A small self-supervised image encoder, trained from scratch: 5200 steps.
Rows from block 6, named by matrix and row number. Each number is 500 + 40 x the weight over its row's rms, rounded and kept within 0 to 999. All counts start at 0. Numbers have three digits each. After the name is the row's rms in percent of the matrix's.
# convs0: expand pointwise conv (model.blocks.6.convs.0.weight, 512x128x1x1), inputs 0-63
convs0.73 100:466520523492495548443509525552473482431448533515491506497494450472505461554477498538497534465487488484500519560580554493489507439540478480499592488508480479570471487474488521514519447438497503
convs0.74 099:508450507515561465497555482501544596518544475507480450551524491531479524490546503552484576560478477562480462445525442410421575564504512442473486487488502474556520455569544486494434520449534516
convs0.75 101:532485479556525520486486507471521464473527522541528510458472503573527547535540542525468540496500485478499461503556515466446484441465513518545508586451552534514518562413484423486557483535493545
convs0.76 101:438484533545506531537494492469513487549521481460497471561406488462501415469458446475489473479516517502471484567459563512502511491542476470510465488478487460491529486435455477449588511470439485
convs0.77 098:533432576518479482441514561481540503408513405425582408558517527488432454516470503451501464502533478484434532463522490378506509439544482527471465465524481426475541506502528481567493534454544513
convs0.78 104:573462507540443548522510465475570510526545477490499538479498471503477527437620471545522485567498514511478447503474499470525531524476544413511473571553536512515527538412476468511502554570443558
convs0.79 092:555526440412439495535515471582472456485463510523522540491510454426467423562485501503477518457553478499488432512553538536528562544491455440450460522575522545491561529437457603559426516509548445
convs0.80 106:502531470484576527524513517499537449470474503554415529534433551510475551476518499476529433473513460514523502542561473536441480519535443440551500518573473512534501488575466483494537483483487527
convs0.81 098:519547528550541506599540519462500526556549543547540504513550444475531520491521457558463520501440472552569526499472526500552545445541476515532461485470552573543572484524549434462505482463462512
convs0.82 096:598562527502464501511513473532504481465516599514534579482555584484504547397494535515476463515522540516472468528500553514516513465530501531542451584553505513445450519451486518549549565482529499
convs0.83 107:490478491452594529461500494464510483574538478498510547557489536554480513487535558522521568512447403548509475527497435450503585569488434490460507489447472499534586557564569487575514528517505522
convs0.84 101:465578477444455504501534469494588506506504560544527511484474590563472461498535479507488550529503450520495526521514460516457552531433499490530573481546531454508482489473517486455540518473414457
convs0.85 107:538476508552497508500483459482546538562548508445468475463561530428492579505460457493458436440495504475543472469464503486494442476602493439587446539434529523432551454507532500482524476508512504
convs0.86 100:459510564530533457505496496519528490482567404500436482463561477462537525454484506545544524470496509537595524425508542452523544492500472563563523487444499578518420485523492474527513510530502528
convs0.87 111:548547454525429504512505523545483489527493529436529468540502510470519523507507428507494473426474562459475453527470446582563484472470489521504445558497504523467453467465438523481458514481444551
convs0.88 101:529543533491462570503512487450486425504479484510515535502563497498489535526487505462508445487471481509482520537369517551494492455501498495523431529493412491460526494482544486457438547482477562
convs0.89 099:547490477521567522509499437435492590450470523469525442457479565560451532509465453514469487458444516371492485469540508520465526517537499529424451558453546538540521562508474463488496530478450457
convs0.90 105:450558522438504531433475586482439437459454488511521555575482522544450455471520529498484494420544488553497476537459588485526512482453430414511480466564542455441438507458487507601505504466441494
convs0.91 092:479550515480568521551447508445506476551484537496517579495550466407560539574489539535496477507573487544500497563500513455520463504532494448512496452471510523421516446464504498483499522446494540
convs0.92 101:521462546470560489553549458523547437506528485508433435546514495498446473531464548561543488514502492515536444454511512474522590503460480508469415464465530526511485472527599517474432507480529495
convs0.93 099:479460568501567483471478476501467530545528529496473440548581489468473493547540500535540467434570531485478499442542522509467540534533422533430415454488480495401395532532592567476508498519576551
convs0.94 092:536531495500518549514531511541458491528518442505540479492514526428475530521562501492549475514509478535504561577447567417490457412543462453571460489441550508511481461467507527492519447500498475
convs0.95 099:486477504543471514539508488489553493524504503496494567469469571494555549471534538418475407550488451425484441461472494501530543468463541470506459547510561438514566571476524486503465551501559541
convs0.96 091:426424416543523535503465496534589480553576414536489473555471495549427501551528451466528482526533523551528527544456541490440539569511512455524506506488451528526487441497449509519562478452475440
convs0.97 099:504533455482550507543564552521497452443591420541493468508503568519470550470555507444556566519587515516508531491553623556500553507505491477505485538473554508454474576521539454547544430506450532
convs0.98 099:524484489375525473494506531477489498488462463402510554529485563571496450565463453513498486553558396470485515498504493521523523510484516498459479466418527462500452463453481552537467457482528409
convs0.99 098:484579514542491564532457464490459471499524548490474463538527520450579492494493463475467483557455501497513452500433434514531497544497533482494427480555468525491512522501463487423554558539443590
convs0.100 095:537449468474512586514488554421516475506478447523518495503512518543448500467505477453478502507436493470485475500500477541454519518526538530467464568490502417523571501477424441497432470447481507
convs0.101 102:529497471501518465532505483447427486480512483503605519579449514486533536563534503457475563554495537516614494612488511547547400509544470515509581468490540500489493480460526507543462478480553453
convs0.102 094:477525483508465600481561540514504450503494473505514487470500476457500493482538499511450513520483479513518511491561431534523520499530520515504557552523521426481509518530432562556520464447470411
convs0.103 096:468516427506450516493443420557546515563476516468465471514522475472479507498531464505547462486538508490537491484543547569439526513439502528499523519600491538524391490491547492412519483541569482
convs0.104 092:428498418459507522471577515451494487448582520528472453493487497450558595523482430413535495522482473453532500461567517477505481493508436522541533519500464470482485551527507482521505545510480542
convs0.105 095:482491470423592446503535478492499480463505555558559516473520510446513531470429521552524533550493532518499502494450499540503540547463437492488430511569473525563493529548483463526446513489565552
convs0.106 098:487458560569517472428509481477460498502491511458501473475540526527511534475500484507542440546537496467458512525505592459490487428522487510531462461482454467499535504486571510485482565532522541
convs0.107 091:470466493503448504390534521514537481536474484471561524497510538543468482445528504561495525516556485573510505507480506541439503523515479496435418490520383532569490412479459500486472521490549547
convs0.108 097:522493533514477522499463532524522493552498505504473542542481450562427485417515474487491489520503434533548526544495560547485552508451482482530488447510520513487474457555523503471471571483521530
convs0.109 100:503423568482499470526516527498513575528525603583550490508504493504495543449420547513519582589486525475517436465470473475464491519450482561499382536484499510507559501505489460527507506538539510
convs0.110 098:484488471532513478613458501516471407506479483505437484601476454441494448572545533558456519479546499554513541509419518569497539507499523442513536517558417536539551489518528518483549462524487506
convs0.111 097:589468445458451485493475569552511437545488471436502506465426481486472512490402558474481562525501508469485500489473475529493537540467475472475453583466550489571468488417494450471462511494486464
convs0.112 104:507521490576548461436501554458506506463530531509542497419527525468482581508536495533537467468494535511459595543475542469512444511544516463510469524511551479454496577522525459392556548563493590
convs0.113 094:508531470440517562530575473505442475538457488465441441480542513450533531519486500469513557510496507479514547498564531521541579441515483548572531500482512474538503533493481522505590430480356469
convs0.114 103:514500458443418497582450487551515491519475460534494580507452459486478454562490435501489485430485517561471547594566499512533506520548513533540491423446509529513496440531544628464477509427485389
convs0.115 100:522509530520429518532477537530474459516498515472436462481481442519403424493488512441549454549444494480481507487513498540530488459480598500525523524505507562508510493436475464480500508452519475
convs0.116 102:524554492584515501481474424606472538492448506427447527455467419490526454523478435536463520392468538517563504520445469516519485508452542522513534480530510473494496486453515572512490430439479439
convs0.117 098:491485457478502498465463530468464615445529507420534526529467523483534529439551482549511511498495578503544538512518509484471463535520546481489480413480481464529524507449463486510498441485466462
convs0.118 098:542529513521482506539507570527499451571471461459511419531503492511511462492488537407490603554482474521544436526474492471507524470507503565568512536551487458606540484498531439506569499480462497
convs0.119 095:502520457416424446494535529494390509511557531564476490536476492516502441529573490566432545512442536450549505525507493501484552575454497588554519520559487457498527466499498518555476473479515526
convs0.120 103:588485515504464556499539501489490523456527410513440486524497544462477466571516524481511510463505516489545483472450481486524511494643412510517505456485453481515503464485524516534531444491438460
convs0.121 100:481527500516564402504470456499514509483514532556524525411514511509555570475471458473500436468550542487445472425592493505482530500481492490493559566451549507528472566569537519550454465599472541
convs0.122 102:552450564475457448485507530479514520542484428481482462512566428484447465491467556520567509478540556583448467482453506479545490549582482508457381517471466487550491486550555503503478524517485493
convs0.123 101:544495569468487506477532496489489545493518562421513498500486530497508527487455429356441490494446441477482472495559537470455449549550544490515547481393461443531543566511437527541513484517453501
convs0.124 099:530469494507507545502408506514467526533521601563466477486478443490421519491538567521441484495511507574469524496476505484467450524556505486502545472505511480475477457462570534557538511436501475
convs0.125 097:464495507466484459540529463433549516490517460497511487493412578452491544482465473515498498454474477529500482487457453451470553555488506480421469501513460446465531502547493481613490573472521466
convs0.126 114:488566484532476608482520543547463431456450472483528510523507524524504525503550504444473435451484361550520537550498560543527481505546532426426544497532538544525559452479534501478481492537448472
convs0.127 093:454505500564527470502510501524554506588535457491514508541512438433527446477502486561477553534482479494554527497453462445473558491483489531453382533512512521466526445562555494578438490556497522
convs0.128 096:462475510499482442498545477460557523471524570555549498468549510458544545510478500539528490449542491465550532516546421492479512476509432578494494480455554460460492526491519505484491578580509491
convs0.129 095:601439561509445535579569595469499540511563505437515502594468554549474504524485564516519501557531446532478477464549490395509495533531486530472482487463501470489546505507467506580518525520468487
convs0.130 104:502478491471508503587460496506520438492518460507476471539505463539499489541500470556513616502546504472510494440508529488465460515522464526504438506532501518558476436505453554556422461495505486
convs0.131 100:411486456475463574591527538481558502546520493515456514510450442432493448529507498507478535551489484540482502554488504443522471512457500470531504485611436542547470483491496475547571461508489465
convs0.132 093:509445488461535494516511497428571556502594462492479455528472578546521557527463530550456492517559469537498363507511408484499507537544493534476485520466531454487515497490490504453508547537516473
convs0.133 093:486515533500532462481500517543500505402501534543518489450529556491529509520518476515488513451539452469493507576538589490590558433441520488526516434442546415533483489538506532422572495487465501
convs0.134 102:507474487454487476525513522509515482444523538466548574583479606507483493550521505443450522536500441556554511535467541551496570485481440504470479458557438496504528451427499443568533474551504520
convs0.135 100:451535411551461533490606584454509419517502492540462486486491506474522439548480478516488548557451446509499513476480463497570452472531580423498532464535453540512489474480456532480562490547448467
convs0.136 100:489517514491580401498468398497472558485479526544528489485561492472525596473563476502514423499546568454442489436507504455505473516512484592461477460503573481449526497480510544527460535635575548
convs0.137 099:476521512449503437526484493494417478434513534461593579511422531487531450496506491508439503458530474541465573559470502524405499496544421546499529518582489558463457522490533452633517488477535459
convs0.138 101:476533501458419463419521528496538507447452500577548485494512568520475475478465506464555509523506574429497582453516476509493501523423533510537497526537480373465544565467451515505473515472484527
convs0.139 099:524512539564531549451551451478530507486575520570520478461476448546476521473464510426545487536501508447404533426531464511516527535441508491548517480483509445455480566513463498507483550535518595
convs0.140 101:521516409524504522458501461448516448529520431532444536469524535565484537448568479481463456573519515496456507513465545536587482530453455546525479554576539459453464513467431519502508548473501511
convs0.141 097:548485486465484497473381480446442464501437591541474542499539467492518522533505514506520446487494543447450546453448497472505437433467420477475435517566568495473476498513510524499475502518580507
convs0.142 101:546586502542451542459516438524479497514481501523516531501536521480463508451488447462507486418443473424491488538490548484568493448570464419556474515510542486526505521462459552443579460483523498
convs0.143 095:419517527410498507528551470497525443509539520548531516559497487487545392501489485485470565531455432503568506471473549485496539520562578427525576533493552577519525447529500501513486455474542421
convs0.144 106:481500537501517497551526487453460440517510458496487495537477526486505471401505479476534491450477517497532516492537456449419575456523562503507482526491426550583541524490535421506476373521493506
convs0.145 092:576569481489479544562510503476514491551502499542532497460567559473445559560510515514481507454577568564497522477476515579560473440458528474463462536479509524494517588439510509576476523543564552
convs0.146 102:452460489520503468492580488515503438498502492492398526463528445488518498444499515485506549477528453539478570475598547429555441528505533465498526492435487493478460505591537459465478507503479471
convs0.147 099:568502477514532516433562496453411456547555478515449477469525510469516472524537550501455526512539501501498550454502458513563549424533507573535496486430574458536496479470520514486516473469516456
convs0.148 100:547526443521496420534520528511468497455537481453559514455481437497554446531482482482493493476471478491488433527551567543564493488489518499450496360460495501488521475510450547489446505481464506
convs0.149 100:483501503508586512514520529480473532519542500502470472467491496551503457495474465479549529506575447496540508524518519460509453504589508579530589454522469546523572431555537483481514403451504476
convs0.150 104:460491533483482493425436520537465586507501424430438526470501531450483543509554545475494484415471491510518529592544494434508475440507431500482519415524504512463483489491561507476527534482519469
convs0.151 094:475490418567458536510533477604500516483447530529551442433566552505475539559450536487510472498518503513441579454586532472502480546504489531522462509457491474529536550519505508456539494444524471
convs0.152 102:452501507479508479416478493524524539505425499549488476487507580507471566470510503523490561482559468532445506492572503461530499452483446538516440459473518429509421505495586491454535529497508548
convs0.153 095:457480507502458529538464446470501484572591534474486433467518442446529556525495493542459466470475562485519545514494510526476485405507550511529506478433489521504528549498495464393576539542482495
convs0.154 094:497602518436503558505493499495503437484452465522486567554501500517522452489506538463519511487499508477494474549504563555485540499525504408519500486515503443468497509489440627506450525549529441
convs0.155 097:561509454571505427574487517457537585506494427529538520521481544480514578479511515421418487505474449491479523472515470539538568492482503564436544517398517496492564496522455550540517543488570542
convs0.156 096:515461487563484540482456540473446492505482450592446582485550590474436547497523514557486398512534476562434536518522510544461497534553485456516494537560513515456513465447494523470483539475496477
convs0.157 103:519435496507497492466456474506452515510426536486505564501456510510493480488471494523531458477463574515554467505517513496486510539498492513447587460525486512514449544488529531474465504484541462
convs0.158 100:474610455573443537497470564534494457494460520517562523499500502528415441453482487520541443552526488479503462475500512548532516473617538458486504545544504524579436470552502495472482495395440500
convs0.159 105:512448431561440593470478468512527552517445491562530517452512486566498539478483491533508499461510555483557436478568448531550617499456480551486490485503498446523519534518444501483475534457532530
convs0.160 112:446520524501575477472436437527486517442467545505500510540471440459576498559493521532531503530509583441498488557494524560511554515470544594534469467531513515461493456496443472519484547512545474
convs0.161 096:513498531504442521538424515571519532448495499450559474509533465471490468466510428511472518499515502523528538500517538414467482537512541487494585453481482518484537468522511541547470443451529404
convs0.162 101:535529524491517491495500511459510528546564566494529467437501524509520597503485491479502479448439499453493483419500458533476481514483552500508473494432505516498447530476437505377567579465487555
convs0.163 099:469470496500493470548482484468462500472481517523572460516451554458508519491471491481506658486557553484489587510571511508511467541436469486523510468522554428495420583533489505518557471532512537
convs0.164 092:444555460513474476466491474543396494530483497464492475470454402464529529521447519454503473536401454549485480466447538516530470480514581506506456500524526543469482473516520514482508504442462464
convs0.165 093:512529581402543495446448469501463562483489499539548562441511599536498490472503510533516480482500531461516482552552541524496555472520463541479504464518541469444475535494480594497458517541560567
convs0.166 096:467574525492517489457548492474512456507559476527489490534495484508497470514530537546532470553483542526468538559495557504474483532458502407484440492504456452379420485440487513499529596504473567
convs0.167 106:432454475439512540533536489485530450473574445454513486538532528477513483523533457561423578523503486437544525501504520469500507475484426483497488511499425544523450502547437554588517533488559554
convs0.168 104:495534573574438519451483468504465543474511587538490535524471445446529532438507565478511471518543501498428501462517472549493502486415491534540403569514507495470481494497472489455498580510539490
convs0.169 101:504516548546439485538430572511513517539463509519511506525477500482496429489453482531499453466482450481481440505527448536510519580582524545487524461544450522513465436505512516560436508498500441
convs0.170 102:506471492590601419454473519477526519525470555542443501425495577462536528493521494522527560554534525446488568451543465469546484460511479538522483522450427456441458520560524494511516539487498477
convs0.171 101:498492501423425473465517484445509474544504475486541505560409470583504484451496477550438508469518534546528473515437470492482446503434518510473424492479532521533511486485454564496508508481549467
convs0.172 100:498504471472464473473529480511521559488483479457538518489516479524540522458471430504465458487435519462542469413468485483503531538529517538475462487458439511549461459521532492488435518508486529
convs0.173 095:481454579472569473505509479527484539505461490510556502466445546498594629528541519621522475468522556576536496495508609529474535477487534494469500488475541471454522493490486439508451541517482468
convs0.174 101:509566493503521456477490451458509505414436447496574482488483510463548583497504564494516555444487514477508457560557521493520518510473447420471551519515603478430489566465474547515480495470508505
convs0.175 098:535488486503407486529402493456507506539451559477528545558508523470512513508470494484487415489534579506481498511479481587461448489423513513471437494545469557471506455512492482518427543583534452
convs0.176 100:526503493523486490484481469580525544511504477456550518479497560534558506537471440437466459526503469381465441513501514439515537503487465450490462551472494520461495473492537513497443444502452497
convs0.177 091:428514498459504502477502594505476495414525493448506441417543460452521543517517517522533560427489481478478534462514499439495508443504512511526533497438486532489418518542442453546550583527477500
convs0.178 096:469459455444514463555531513569490529438476470487513489571522471435532538547524474533500574471447590505503490443523524514512520506494439500577520471548541480483473525497498543521501580486519508
convs0.179 095:452503522515481447471514534529461585453511474503478491505585525495432525553442426567545504518559527546483548476482537489542525469486471458401505489517454514473495468565542512551447484517582446
convs0.180 096:476499564541496477446494466418564473566574503522481579561510541531532528490497510473478513475505477489484553504494452463451497481448472486582477511546436478507476458492463482462425516600481559
convs0.181 107:504555580530444528526442511501545515551462517515537532511546478503465495451528565493450444537557420509500537537462542492454466466522536562458478510511533566469522476535517464450562488501550579
convs0.182 100:576547522528546548558522491531494471528469414514510528501516548503537474468534506527517457476429513432524492491534481445488463474521537555572498553527488513549580472449490478482578446567466561
convs0.183 091:505429474535491453420457510479479534498495446497492508514523485490456534576490474582521524488528494512492532447487434462457479478511434564407406429557527536430491537514513463550479480520563459
convs0.184 105:473478541431455457512505474430476471502551464495438537542552524464510569480517452505496554494491575605540527497422539526459514513527501440467582466535554412511506526545507483501463565462536448
convs0.185 103:471508508564453512505463422485416516560548494456465492474530414487540446524506552513468483418535498460429540511512482503528471493494549489584482497562593532551466461452603488467513529466523431
convs0.186 099:527461514519480497414476532490567506526436530421578518507575562579480528548477485494503580529495492529465498476579480435484481538455461496475415478478467438435455505535547518541518490474548494
convs0.187 113:506481523449477565549460466493497498473513526539536559551465446513403430484533560523479513494546496512475464596543545557487533557504479538511500532602474521473475505518507480479551494468489523
convs0.188 094:498524495526435575541510531496495520435541498435567608545495482479581517479544470539431527527461475508552455524512531481514551483533452511531531437483440511536458479500514515549543487529498478
convs0.189 098:518532509471433544459573443521451462504532541505482487464517422458534482530438563434521467495469482526501483524519515487548457473537541509464550543457480496507548466422437477525591513492479430
convs0.190 098:520462497388492465487467475508495547491488516504540546529517512550452496470471451509507547549544508529519494541493496565489477507529448515435443460539487543561541524463523575482502485477546482
convs0.191 092:463463447482540453488532509471558455471533508482513431489531560436518515524475494473479546487492551434523574483482464528488475531412460548574538542504501426396471500514473499535531525489452524
convs0.192 092:536483551490510475496527542457539516453559501449491511458513494475442452514484466507507581500568428492524466483530495459463585502553524528445488515461564565582522476522529472534478458604505534
convs0.193 103:484510496451424550575523556507490474520493506506478486486435486508393416518509512507494545507479392521537487505468475531473495556580592459490553498494461489511575473526478437514522509524421524
convs0.194 098:444507457474497466505533507505484502492508470474548490552517453437534472508505497479462582510399512455593419555529555500494530503517485522487488505517490497463511534419519516537529478425519422
convs0.195 100:474497504524453530463563473511557430460523481516484498492495571460512496496529568495497500454487500452397485465574524512530467487545480536533509561522540419449468528537472482541538445444444529
convs0.196 109:493579481473497464501495548562482422547481417577543563471472453494549509516481478481475470514539437500449501531481510551560502519546534462536574478505510488512537481455501548502438439456520430
convs0.197 099:422443507494529497488504549482567512564516498437499505444431506430509467540564470533432394503466488518540502482485489462537504511510562486488446555541486568498443484425486527457486478512527508
convs0.198 104:511510569498498508503404461543534497494482585503582577526545532479513470418518502543498514550490471524494493524436475524496464498534535554495410445560454469491493468463472561461444481554499494
convs0.199 099:509523479485472536565526487553465464541481539551499506525604480486444451538555553505527469574442516447504441459473535547549565536551504476536483511566540488456559475501488506507528517479513512
convs0.200 097:477576506469480517530507519541498486481529538551494466448474499510528429577569484492390498519505500483391449541507500516488559439546465490528536494498519533532554516464540484526541451441467416
convs0.201 094:539480590554608484487461512528529546511515560557492511486529537479475505418512532551494523492498491528508515564572515499501532526479473512479525475483545476454543527524490425542543501582496515
convs0.202 098:495447550445473530544582507527485545535522495440614481559544560512492442519500547456441571493547500538530507467519418480491517502524475493486464441427520516484574478462487516532514519417522474
convs0.203 102:481543448451446605546484501540433405492449514501497524563461422470446501563432544513481470479516512471464552588486553536554513504459531449509480503538530508428595480491478497502560527424473461
convs0.204 096:491513553457484417479431426517478519481559495530469504485542464452510529435500592510546410412529522525496512498504492566455508486534509489466496499524531487487437547490504506532427536559586516
convs0.205 100:541495478520459460449524499480440595470530489394536502553503522462503490492427456474458480533455497502502459552513444504489497452516500451462516444462498503535485433479524567494491517503514525
convs0.206 095:487561505460439519585503542516545477446441458471509517504420524513517444549556491480535611503469483452526511514466512508549432566521527496589541538535502559564508439466428595521537488545560448
convs0.207 103:456482553459486471487482510509438451432474546423506547585472411505544504502479516427469470467514475546493486594507532551522398428563500487500493438554501498493466432471487559501507557420502477
convs0.208 099:572406421491475458499480502556501434566488530556470491492496448524425510477516499517500538519491608461520494470477485508492479536455459472465510494575487488524454520504572528494467560499503521
convs0.209 102:484526507462546467499392454481499472456489577521563548475479504448499539517522508538496462468513560516466478436447496535546517547477457501469489533524494520566461501489506501501463578505574580
convs0.210 104:408530520462545593553520596456531483542517485464419508541520490500509480519526472519532568476502554439463473451468572447502485470466459485476531496506482481517444525495440504456554510389459510
convs0.211 096:463508544584523516559534485559498490498529556506493510560498522402495492456538500472564463469551499496528479568517500517563565438478480570494490521504507473554484506520463574448448487566479512
convs0.212 092:547530445504474506561534450508514470482432514506476493467461495571493528358567486489450472548544566513482502546513495517516460530502446498536536552499517450443461529512452471415528505523443516
convs0.213 099:528560503524446560493545447481500544459468515510487516510490530522513504504527550498454543506532493496478525495520430506489481473611473445457473466421551454532557493467438480570544495452483491
convs0.214 101:420498530420541468510532637539496512517471523544491410504477486483520567459509566518437571547488566474507488481508523466551466505469472473503516512464540515466433582507428560540475548495472568
convs0.215 099:526529487479550538484543510551520459492520558509494493567471502492472509465513489467495539582411443543541475502516485572481458495501545516536553482475465570589504487527501497504513488451431495
convs0.216 101:566547466474457524457436430479506499552527506510507516495502468497448480496541473490492441488444545508521506443507533553468517547468473494560521495530499473447492485466468531489511495419516514
convs0.217 102:620534502451528499514484468479491586452451443574480535498519527525521515451521566512514555513504492570426417491539467482438506558533435529522515462510502488497489422472442505584501477483486511
convs0.218 096:504495493525470490523494484497492528440495544466545496493559562523453498525492529526436555515546387518544464510452534547482506493481488536432419432480533502492532512458525555477474513493528444
convs0.219 102:496434469511501489378488515415554502559450501452530509499476617460460522502487460504494475519569567443455588510548489441507523551511469498478441490554522429452442494489536544566530506470535520
convs0.220 103:407514489433521525603572546491503466492474500503492517547517453403530506516494521515496575512522539568541461492499522542509518520482518411536501509509482491464504493491522551513453523467516422
convs0.221 097:485583464475431462525572551451482456552513457467469419486465522440495461533582493456479523535472426551527492550501512498457530531521524492523540565533473442551506484503489473529550514466436479
convs0.222 104:494526466554511523566522512469526513440490472457489486518456559483502506488529545524513468594529462539524531573538484543470533542557514513478554492435444536561484490560452458503521416463401537
convs0.223 087:484496493533551518495447464504520584478525524564483571478567565516523514461502564532508464453511529459454469464504480488459495516515501497376462484536529472451508483464531503467531565545537492
convs0.224 098:519477486513442453557471409529481577504461517524561447468533471500451461450480534473442487530532502448467491489503500610470522563473562524491536536488505523461467503486464485519491508445478486
convs0.225 101:465563477465501471490522445464517411528512552524441501477600545460555566443403480532543457499504495501509506428475495506439463485560494502479390476536509542533475524454489446448471559606514489
convs0.226 106:492464470512508417445471427504467449529480534485481440538496471490499478501563509477503488531503496491481533511447474653492453550539517441477450457533491577532484496462565546468458508491478469
convs0.227 098:541501544598550427506518550495502517497479497464520449499476486463488475491473567481466578526547454496487466484548433397490527461523501527464471487448464465521443542526549512560442518502464498
convs0.228 105:474484510462559537477549534547546487522467460593510445468547525444474540532476494488506500482523503592518572518563416510443562438558511540517526461471465476557493506464465495502519473545546499
convs0.229 098:507532504563567506490547508491543466475492472519520517479493559574554536459512475512493514493530534568498420444434565515505554493468508482471489519565476466529569507456424498518550516465524515
convs0.230 100:494532460555508484439506469534609521509471489531546489489510421551517494459479414446463474482473465478575528504561555517479473389521612480471562525462497544548496506511467474476516556551508482
convs0.231 095:502528424513463457529427521483495474510452562445551585605462495487474485505505505466495493480537558539511512469493461543395428512460530513443433500563488498446467485477473538590460450517524471
convs0.232 104:495499485549485424514516454496525489478502514471495495467437552446526526490485471509449484504493460502529505463558495453550503562589577493514487497482536491527552460511483472504510558495488491
convs0.233 104:506502436450448522467509478439522419479464569450509508503491510476505551478556495458444485465485497425466429538428462464561414504516529490534478509461504479487494475507442481450550567485534471
convs0.234 097:456477484537529493459536521549430439515471564535462510497473552428486494534554482504518533489493562573472543517490606479461458508558536432566504395458470470512539474491562558499563543445507456
convs0.235 105:468481494485509460550496486496496493491544546493523420507497467524506497512404518504526497456529487512521577499483467506542521535499476439483529493432488460481416535440526510540485562481511525
convs0.236 101:452487473470466426464466560437544537531447520499536425516476481534459493488471483510505539547578490514480521422449568436460398473477569453449491479448475542560449472512501521524413591477467510
convs0.237 104:598505539462496530521488514482534566401485514486445510500477619488502477474487497434432437471519505488458432555479447502541509481487499594499473441539572438444482508441478488453449480451536511
convs0.238 100:536532503528483486479514436535490485525478512501484514480495447623452523440524476456551442486500477510468421575500534531505558484527534534547588530499542564477539484494545466456573540497465553
convs0.239 102:449472452462515534458545490549528497441437521535488481488505532458460482539513537533474523533511483483423527518503514445525495523580530440451572497584489521457533433476522434490617495419463509
convs0.240 105:507506491456499483472568483470531493512486505480468546564478482531519470537491439472514460504498417485499453535550503511437596511519476488495495412494447545476523425490511489501381495486538515
convs0.241 107:499471484526499487545481524455551520576504594517466543529455489510504523559520528533516572472584508520495520507530476527482470466486541480466480533540425466484554478463513452501533578503461475
convs0.242 090:532479525588553500459460491507493544524519483451547463466599473591478479469491485469520447563448480562505477543566546522519470465475575463467506546504518616489497471526510435447504559480497538
convs0.243 102:488539516474576482462499446481421490497477478516523498543524544529510542510512556454507501464499457484521470592502540437553480469462459483537534476533522526495504534475514545525497584514513495
convs0.244 106:534486506499543516575464508480488496497481510488545489470558499477512494557433473567521539517477487417463446565565423439448523444445545501505495523458560476568489497474526554530502521575497583
convs0.245 102:486477408445462522542561485499585561543508501467530484529490542501537497522471432495517459491448470506470544502544572450488468492471505451543504571487436543503523489510532436473567554543503517
convs0.246 096:476543522511505497476533474494535477517542532447475453470515482475511484484478493459550499528544491548470518525505502476508519456510500473593522487500466475551599503493503502490625482499495499
convs0.247 107:536499509568452498427435476478464515537506462479520498506509550553589540487475503412523499523520479524516516523504450524419521515513482530561567497488479438484557513464508454473477558517449546
convs0.248 105:500495504485538606543518547488470517503473466436495477459528550460514436502515476469434519468568471486475539507555406559500484453488517485519512489422484466532486454519508554478610519474475527
convs0.249 104:442562454445538541540459502483526422511496430416490513552522409500455392469542514497531520531475448510530421527492498521509479552534528440489517502457473545560510458510474541492526492517470512
convs0.250 089:459503433469486524525518555588436476447489528473511502504533454493528464483488556494469523516507523462507541501511559537527440466534494471584594436536537576497510442543500516491511467464415447
convs0.251 105:476437466519540515529482518467447564506431509527503522480495488457447534485455472530445500510472541425436471496541453482525545511520550441451431533516574556505484486475474544478455505459505506
convs0.252 099:490546463495541541521512522516448467483386517472446489576522475441524495538435491404510472480553458510471561524451531432488470469520519483519547488466418473519541506487467557561523478451467462
convs0.253 094:563475463469504511510530463523480590474508498545566501545480562528512560573541505506521509491550366526419415487516506467549518514479505488504487515491600537536551468503507460468534512487536522
convs0.254 089:483506455470518492521514512509494523563461481562558482448521493481482511504464503481494425477488565498461493503486409507523416518479492517422483489479469521551482489515520510559450481478560485
convs0.255 098:572494518505496493476463482457531512479530518477545484509436504520560521481463469434448459462479549415468485496474477479502474511496491481481462530496523463497484511391448458484425543518432569
convs0.256 096:506547568424480530573557549479537520504435421454531505456551623487542532525527505505458576510495501501578527483552488540528467510511509474485505481436512440541543491429473531538536565475522561
convs0.257 097:545439494559541465496532485521501551556545552514547464496539484477450461505469451577516491535510514489432571463522449483514501504531489557473440460424459468550486464536632509514464582525522520
convs0.258 105:465523501518424515490473485522469443537555482514524509449555416439491496578547577421456481501482550515478501499516501556543484451472487466538567448488509441485540482451511472471592477441513475
convs0.259 101:510588529463455540475495523515473521473464517528561511524484495553572495483539528445468503499500534537488554547449529483469485566461532435532440495528449538471506500485477530460444514496605538
convs0.260 099:529479556517586425466483465453497553510502490520491525491526501431491499448420539560478457453443590527443489494469425513453428494546481477481511442505565537464548494499546581460505516559574533
convs0.261 097:485441458486454542462482549499522508554465569545528582522423522482516496479517424483440567483495477441515511453500538417524472521484518460533459521599449485458464495468519504555548437399480466
convs0.262 106:509527478521524521507476513544476474512482513519485533449492458518426485491504546557501475495506496475511469452537508561544529523491521465583580530528508445480493481500539462526527472443566503
convs0.263 105:449484534424494508550463509522508487524525520508507488555506458460433445544528530474422535563407491543548540460530592500543510513514548444574522422594483528468518477502490547523512520512478542
convs0.264 104:515542444563506581483465518472506407546453567536521487507484535523518419421517508490519490528510510493472452526503558529520479486429524401505503560545503497492453595481506441450533512479500567
convs0.265 101:522541457497489546478524509478508418485420514473558536494451533557528505508526477452505565507497463460430497520517547508577509480482527512492470456565558422450458509524481587552483541495462450
convs0.266 096:523464490523483497580532526456467505435482538406544527545473534525495499470418458459445520528504521519523500525490500531480466491474511562466473439540471456496522470472532492541484505459455522
convs0.267 097:549499502498542462419538506451559486507556433463542417514513463485519537528505525519526523523479490464483466474517512508517551515516425499459415507507464509506491468516553521543479505512521484
convs0.268 097:504553478550501580510572486462502438531479530448433474473509492506516522515509588401502459584535538458457509500448511496467480493466523521571484591490519499518515519452437418484529492491495482